{"model": "image classifier", "dataset": "microscope photos of single blood and bone marrow cells", "train_examples": 194171, "image_size": 32, "crop_scale_min": 1, "horizontal_flip": true, "rotation_deg": 5, "targets": ["cell type", "smear"], "num_classes": [17, 2], "arch": "vit", "norm": "layernorm", "norm_position": "pre", "activation": "relu", "mlp_ratio": 2, "head_dim": 32, "fused_qkv": true, "bias": "none", "qk_norm": false, "parallel_block": false, "inner_norm": false, "patch_size": [2, 2], "layers": 12, "width": 192, "positions": "rope", "pooling": "mean", "label_smoothing": 0.1, "loss": "cross_entropy", "init": "torch_default", "residual_init": "zero_last", "optimizer": "muon", "muon_scale": "match_rms_adamw", "lr": 0.0019, "momentum": 0.95, "nesterov": true, "orthogonalizer": "newton_schulz_5", "adamw_lr_other_params": 0.0029, "adaptive_grad_clip": 0.02, "steps": 10500, "batch_size": 192, "epochs": 10.4, "lr_schedule": "cosine", "final_lr_fraction": 0, "warmup_steps": 210, "weight_decay": 0.2, "adamw_weight_decay_other_params": 0}
Rows from block 7 of a small image classifier, named by matrix and row number. Rows with one number belong to one neuron. Each number is 128 + 24 x the weight over its row's rms, rounded and kept within 0 to 255. All counts start at 0.
After each neuron's rows are labels from the 100 images, of 14976, where the neuron reaches its highest value: "responds to" is what is common among them; "peak at" is the part of the image that holds the peak. Only what is clearly more common there than usual is listed. The data: microscope photos of single blood and bone marrow cells.
# fc1: MLP up (model.blocks.7.mlp.fc1.weight, 384x192), inputs 128-191
# fc2: MLP down (model.blocks.7.mlp.fc2.weight, 192x384, transposed), outputs 128-191

fc1.14 [153 168 126 101 165 164 147 135 130 129  88 122 131 109 107 145 126 103 121 132 105 117 143 168 119 124  82  89 116 121 126 122 157 108 141  97 193 142 128 113 147 182  78 131 137 133 161 119 179 130 110 137 111 143 141 143 154 104 168 123  95  93 137 137]
fc2.14 [133 130 121 129 160 133 114 154 113 143 116 116 150 142 162 134  84 134 163 141 136 175 124 136 155 123 139 151 155 153 112 108 144 119 194 129  99 121 165  96 124 118 127 119 108 116 104 115 131  99 125 149 153  84 152 120 105  83 133  99 123 144  89 101]
responds to: cell type: segmented neutrophil; smear: peripheral blood
peak at: centre

fc1.178 [113 146 125 129 122 150  95 130 107 130 114 126 123 148 164  90 125 111 155 130 127 155 131 137 134 120 111 139 127 128 122  98 127 103  93 123 146 127 153 121 151 115 131 139 154 133 150 119 140  97 178 138 123 115 105 131 132 105  90 152 178 127 124 156]
fc2.178 [119 154 124  97 109 113 166 161 140 139 152 115 111  89 106 147 103 119 150 188 133 130  95 112 139 122 118 143 129 171 120  98 118 140 150 136 129 136 163 126 128 101 161 132 131 136 107 127 109 144 130 137  88 145 109 143  77 124 153 108 108 149 104 126]
responds to: cell type: eosinophil
peak at: centre

fc1.239 [100 185  49 147 140 172 142 145 100 106 138 137 131 128 156  86 121 137  96 166 104 110  83 148 104 126 100  87 175 150 137  82 112 131 134 145 124 144 130 109 164 123  84  88 120 126 112 164 143 153 119 108 116 138 133  82 159 123 142 102 177 128 152  98]
fc2.239 [123 117 147 141 116 148 108 118 125 140 111 147 161 121 146  97  98 172 141 100  90 143 122 124 152 153 128  99 136 100 130 115 104 139  99 129 104 129 135 153 109 163 136 134 113 104 130 171 125 156 132 166 110 149 121 155 115 119 116 128 142 106 122 136]
responds to: cell type: artefact
peak at: centre

fc1.306 [120 143 139 155 143 102 132 162 104 137 133 115 139  46 142  87 151 117 167 170 140 109 119 105 113 156 145 111 123 194 138 114 124  95 138 144  87 124 109 143 179 146 109 124 137 152 150 159 114 124 161 170 120 115 122 158 138 138 164 100 164 101 110 128]
fc2.306 [146 180 134 132 148 145 133  95 172 139 133 164 123 176 116 118 102 171  57 108 111 140 134 113 195 159 116 130 131 139 122 139 148 158 130 144 103 119 143 149  67 133 175 116  98 119  90 126 117 165 134 121  99 110 132 139 136 129 102 126 120 131 134 142]
responds to: cell type: eosinophil
peak at: centre

fc1.174 [133 136 117 112 171 124  88 131 104 145 103 126  98 160 160 167  99 157 110  86 137  98 126  72 156 130 163 116 106  85 181 118 106 163 112 166 144 134 147  92 153 151 157  99 128 157 137  86 100 115 138 133 104 135 116 158 127 169 144 140 110  56 119 124]
fc2.174 [127 139 140 139 150 136 143 120 126 157 126 129 127 119 138  90 135 141 146 165 124 149 100 139 141  87  93 115 165 139  93 145 146 175 111 143 135 127 125 168 147 149 125 136 101 109 116 129 146 130 153 157  88 108 128 112 115 146 146 118 109 176 156  91]
responds to: smear: peripheral blood; cell type: segmented neutrophil
peak at: centre

fc1.245 [140 152 146 106 124 137 100 115 144  81 143 116 107 119 123 119  98 132 112 132 168 109 101 151 122 156 124 109  88 117 159  91 109 141 113 120 154 172 103 144 140 150  76 117 126 145 130 155 161 103 139 135 150 131 109  95 108 128  95 145 159 105 142 111]
fc2.245 [119 107 118 158 147 108 161 138 123  94 140 111 122 120 137 157 134 129 109  99 122 145 106 146 136 118 158 148 149 149 168 133 131 166  69  97 134 139 108 153  96 122 123  78 154 140 122 105 177 134 145 163 156 111 123 182 120 130  80 123 122 122  92 173]
responds to: cell type: artefact
peak at: centre

fc1.97 [131 139 136 134 139 124 142 144 134 134 149 109  98 112 127 149 121 118 158 173 142 106 111  94 117  82 123 158 121 176  75 106 155 134 153  98 136  99 166 133 125  77  96  69 108 123 150 136 152 114 175 110 143 114 162 110 123 108 120 143 110 106 174 142]
fc2.97 [116 138 144 104 152 135 116 122 137  57 176 157 146 136 134 138 117  95 161  94 124 124 117 176 131 138 139 144 144 146 189  96 102 134 127 139 144 153 123 110  78 135 116 102 112 127  94 105 161 141 120 124 131 132 152 112 114 149 133  98 130 153 114 157]
responds to: cell type: artefact
peak at: middle left; centre

fc1.336 [103 153 123  74 153 157 103 140  99 115 113 172 125 117 110 139 158 109 187 117 158 115 149 125 112 154 142 140 139 147 126 165 136 109 121 112 117 121 123 132 149 183 135 116 154 112  82 124 141  85 115 154 182 142 146 145 134 144 127 126 122 124 112 103]
fc2.336 [176 119 114  86 112 152 116 157 148 117  92 164 126 100  99  93 166 131  57 150 130 153 151 137 190 145  99  93 109 113 135 150  74 119 123 107 119 146 127 178 169 116 112 104 129 146 174 127 127 141 137 100 127 118 145 121 133 138  93 126 107 133 149 126]
responds to: cell type: segmented neutrophil; cell type: artefact
peak at: centre

fc1.36 [138 128  93 119 147 151 142 102 125 102 140 112 161 107 185 135  99 130 106 153 113 157 142 166 114 169 132 150 133 135 103 131 170 112 145  92 138 162 120 118  83 112 111 146 158 120 109 150 120 149 102 101 109 112  87 114 139 111 109 140 145  79 136 125]
fc2.36 [ 84 142  95 152 157 146 118 149 108 131 104 136 104 126 150  91 147  79 215 158  90 135 104 149 140 131 129 130 101 138 113  79 149 167 142 165 149  73 154 117 149 157 169 121 130 143 109 110 140  92 132 138 122 138 160 137  99 122 136 124 120 138 133 130]
responds to: smear: peripheral blood; cell type: eosinophil
peak at: centre

fc1.252 [120 116 106  86 126 102 100 124 159  95 119 124 138 124 110 141 129 117 122 120 124 141 104 148 143 123 149 120 102 142 134 141 128 127 110 119 133  99 125  79 121 146 127  95 101 131  91 112 130 162 111  90 142 124 101 113 163 106 121 151 123 130 143 136]
fc2.252 [146  80 133  86 145 165 138  83 148  78 104 125 162 137 144 114 110 154 131 112  99 118 145 141 168 144 119  78 154 124 130 130 159 129 122 163 150 160 159 146 122 108 103 112 102 121 156 112 134 139  82 176  68 127 137 150 133 109 149 110 153 118 118 175]
responds to: cell type: eosinophil; smear: peripheral blood
peak at: centre; top centre

fc1.197 [102 143 164 115 164 144 122  79 135 124 131  94 172 147 112 103 127 136 149 119 124 110 136 110  95 111 121 119 143 109 110  89 126 153 117 116 121 107 181  90 128  70 150 146 105 105 124 127 148 106 150 128 149 121 110 127 137  88 133 111 132  98  85 116]
fc2.197 [133  72 119  80 127 137 133 183  96 124 117  93 131 161 121 129 133 129 115 173 140 129 144 174 151  95 104 101 118 142 105 146 163 142 162 148 104 118 150 131 138 173  97  95 113 125  85  97 116 111 104 151 120 105 119 152  87 164 174 111 112  90  93 167]
responds to: cell type: artefact
peak at: centre

fc1.87 [134 144 125 162 144 133 109 125 145 162 169 131 125 132 107 138 141 180 144 181 133  94 152 109 148 127 149 139 121 137 124 123 112 122  77 187 163 144 135 160 119 115 119 100 165 115 140  91 150 145  96 119 125 129 126 138 150 112 128 141 150 156 162 139]
fc2.87 [153 139 104 112 117 126 136 142 126 111 128 148 135 119 139  98 149  91  96  96 100 145  85 130 143 130 197 133 121 119 133  76  88 115 155 110 101  83 108 150 123 132 147  99 123 143 132 112 126 119 153 149 148 109 139 119 147 127  89 115 120 115 109 141]
responds to: smear: peripheral blood; cell type: segmented neutrophil
peak at: middle left

fc1.368 [ 99 146 133 120 129 151 132 160 112 130 128 129  92 131 131 115 158 111 112 193 158  67 151 124 176 154 190 143 163 123 128 110 144 120 132  95 155 131 130 135 123 196 116 112  72  86 146 134 126 104 140 116 155 174 128 115 167 162  98 114 127 150 124 102]
fc2.368 [115 100  98 123 114 143 137 127 138 126 133 144 144 107  87  85 113 114 137  88 116 107 136 124 150  87 138 120 137 198 100 106 129 133 137 114  77 127 100 156 114 120 137 118 117 126 106 134  85 137 130 135 155 134 112 176 134  91 142 150 130 138 163 137]
responds to: smear: peripheral blood; cell type: segmented neutrophil
peak at: middle left

fc1.27 [121 136 142 135 152 132 121 123 155 144 140 165 169 164 148  88 156 122 134 109 120 128 121 133 184 153  76 132 101 157 112 120 119 100 143 103 129 135 138 167 135 115 162 102  99 179 149 118 150 141 115 150 103  93 188 170 134 103 134 150 157 132 135 119]
fc2.27 [127 128  85 130 107 125 137 148 156 128 107 143 136 167 120 136 117 152  97 155 151 115  89 105 121 121 195 137 132 116 145 136 153 108 134 117 166 106 121 149 138 112 126  94 151 156 125 118  94 123 121 148 132 124  97 115 109 117  59  85 133 130  95 154]
responds to: smear: peripheral blood
peak at: top left

fc1.66 [149 165 124 139 111 127 167  60 120 189 115 167 131 143 124 104  93 145 168 151 135 135  97 121 156 112 120 140 201 150 143 138 131 109 102 131 155 129  95 122 153 137 126 136  83 179 118 132 105 145 121  85 119 106 165 105 137 141 120 136 132 141 131 127]
fc2.66 [134 100 161 134 120 135 120  98 155  84 106 157  87 139 143 125 157 139 102 107  69 142 175 120 130 121 118 129  96 175  89 158 126 148 132 129 107  76 135 101  78 134 107 151 109 133  91 103 110 107 150 144 118 126 112 136 102 146 123 104 101 120 160 123]
responds to: smear: peripheral blood; cell type: myeloblast
peak at: centre

fc1.276 [137 186 134 155 125 127 152 112 139 121 110 119 120  89 114 206 133 106 147 166 121 118 136 160  65 140 124 122 111 115 166 127 168 138 100 108 141 161 115 161 133 114 149 117 108  98 124  93 135 147 156 134 172 176 167 149 143 164 183 148 122 118 114  97]
fc2.276 [153 137  89 117 122 163 109 116 111 130 151 104 135 125 103 105 161 163  93 169 158 113 138 171 130 122  83 119 104 130 137 118 130 151 139 162 104 164 126 123 134  87 125 127 172 111 130 154 137  97 133 138 112  80 100 117 109 117  74 107 139 146 115  99]
responds to: cell type: artefact
peak at: centre

fc1.324 [ 95  96 124 103  83 153 130 130 135 119 152 113 130 145 139 108  79 144 100 148 101 109 133 113 123 164 187 148 114 125  91 120 113 141 105 113 140 180 131 148 112 162 107 166 112 143 137 122 134 118 124  72 181 138 128 151 180 118 146 119 111 142  93 161]
fc2.324 [128  88 140 129 105 134  91 129 155  90 129 197 153 176  92 100 119 154 137 109 134 124 103  85 105 113 142  87 127 131 149 114 124 113 135 120 152 133  97 180  93 132 130 133 106  84 156 127 103 139 104 147  88 149 108 159 137  96  98 150 145 138  98 134]
responds to: smear: peripheral blood; cell type: segmented neutrophil
peak at: middle right; middle left

fc1.240 [154 101 109 150 147 145 129 115 128 148 118 168 111 151 117 140  99 112 139 110 138 125 139 174 165 129  93 143 143 144 160 108 180 119 110 170 121 165 136 105 155 104 107 141 119 105 123  95 145 134 112 130 115 148  97 134  96 151 127 119 121 140 117 148]
fc2.240 [137 130 155  86 111 121 160 158 125 117 168 112 126 102 140 119 110 153 114 111 120  75  43 142  94 132 133 161 162 129 131 152  97 155 156 120  89 118 129 120 121 145 130 155 147 146 121 130  88 135  74 140  78 125 126 176 149 138 116 125 107 103 158 160]
responds to: cell type: eosinophil
peak at: centre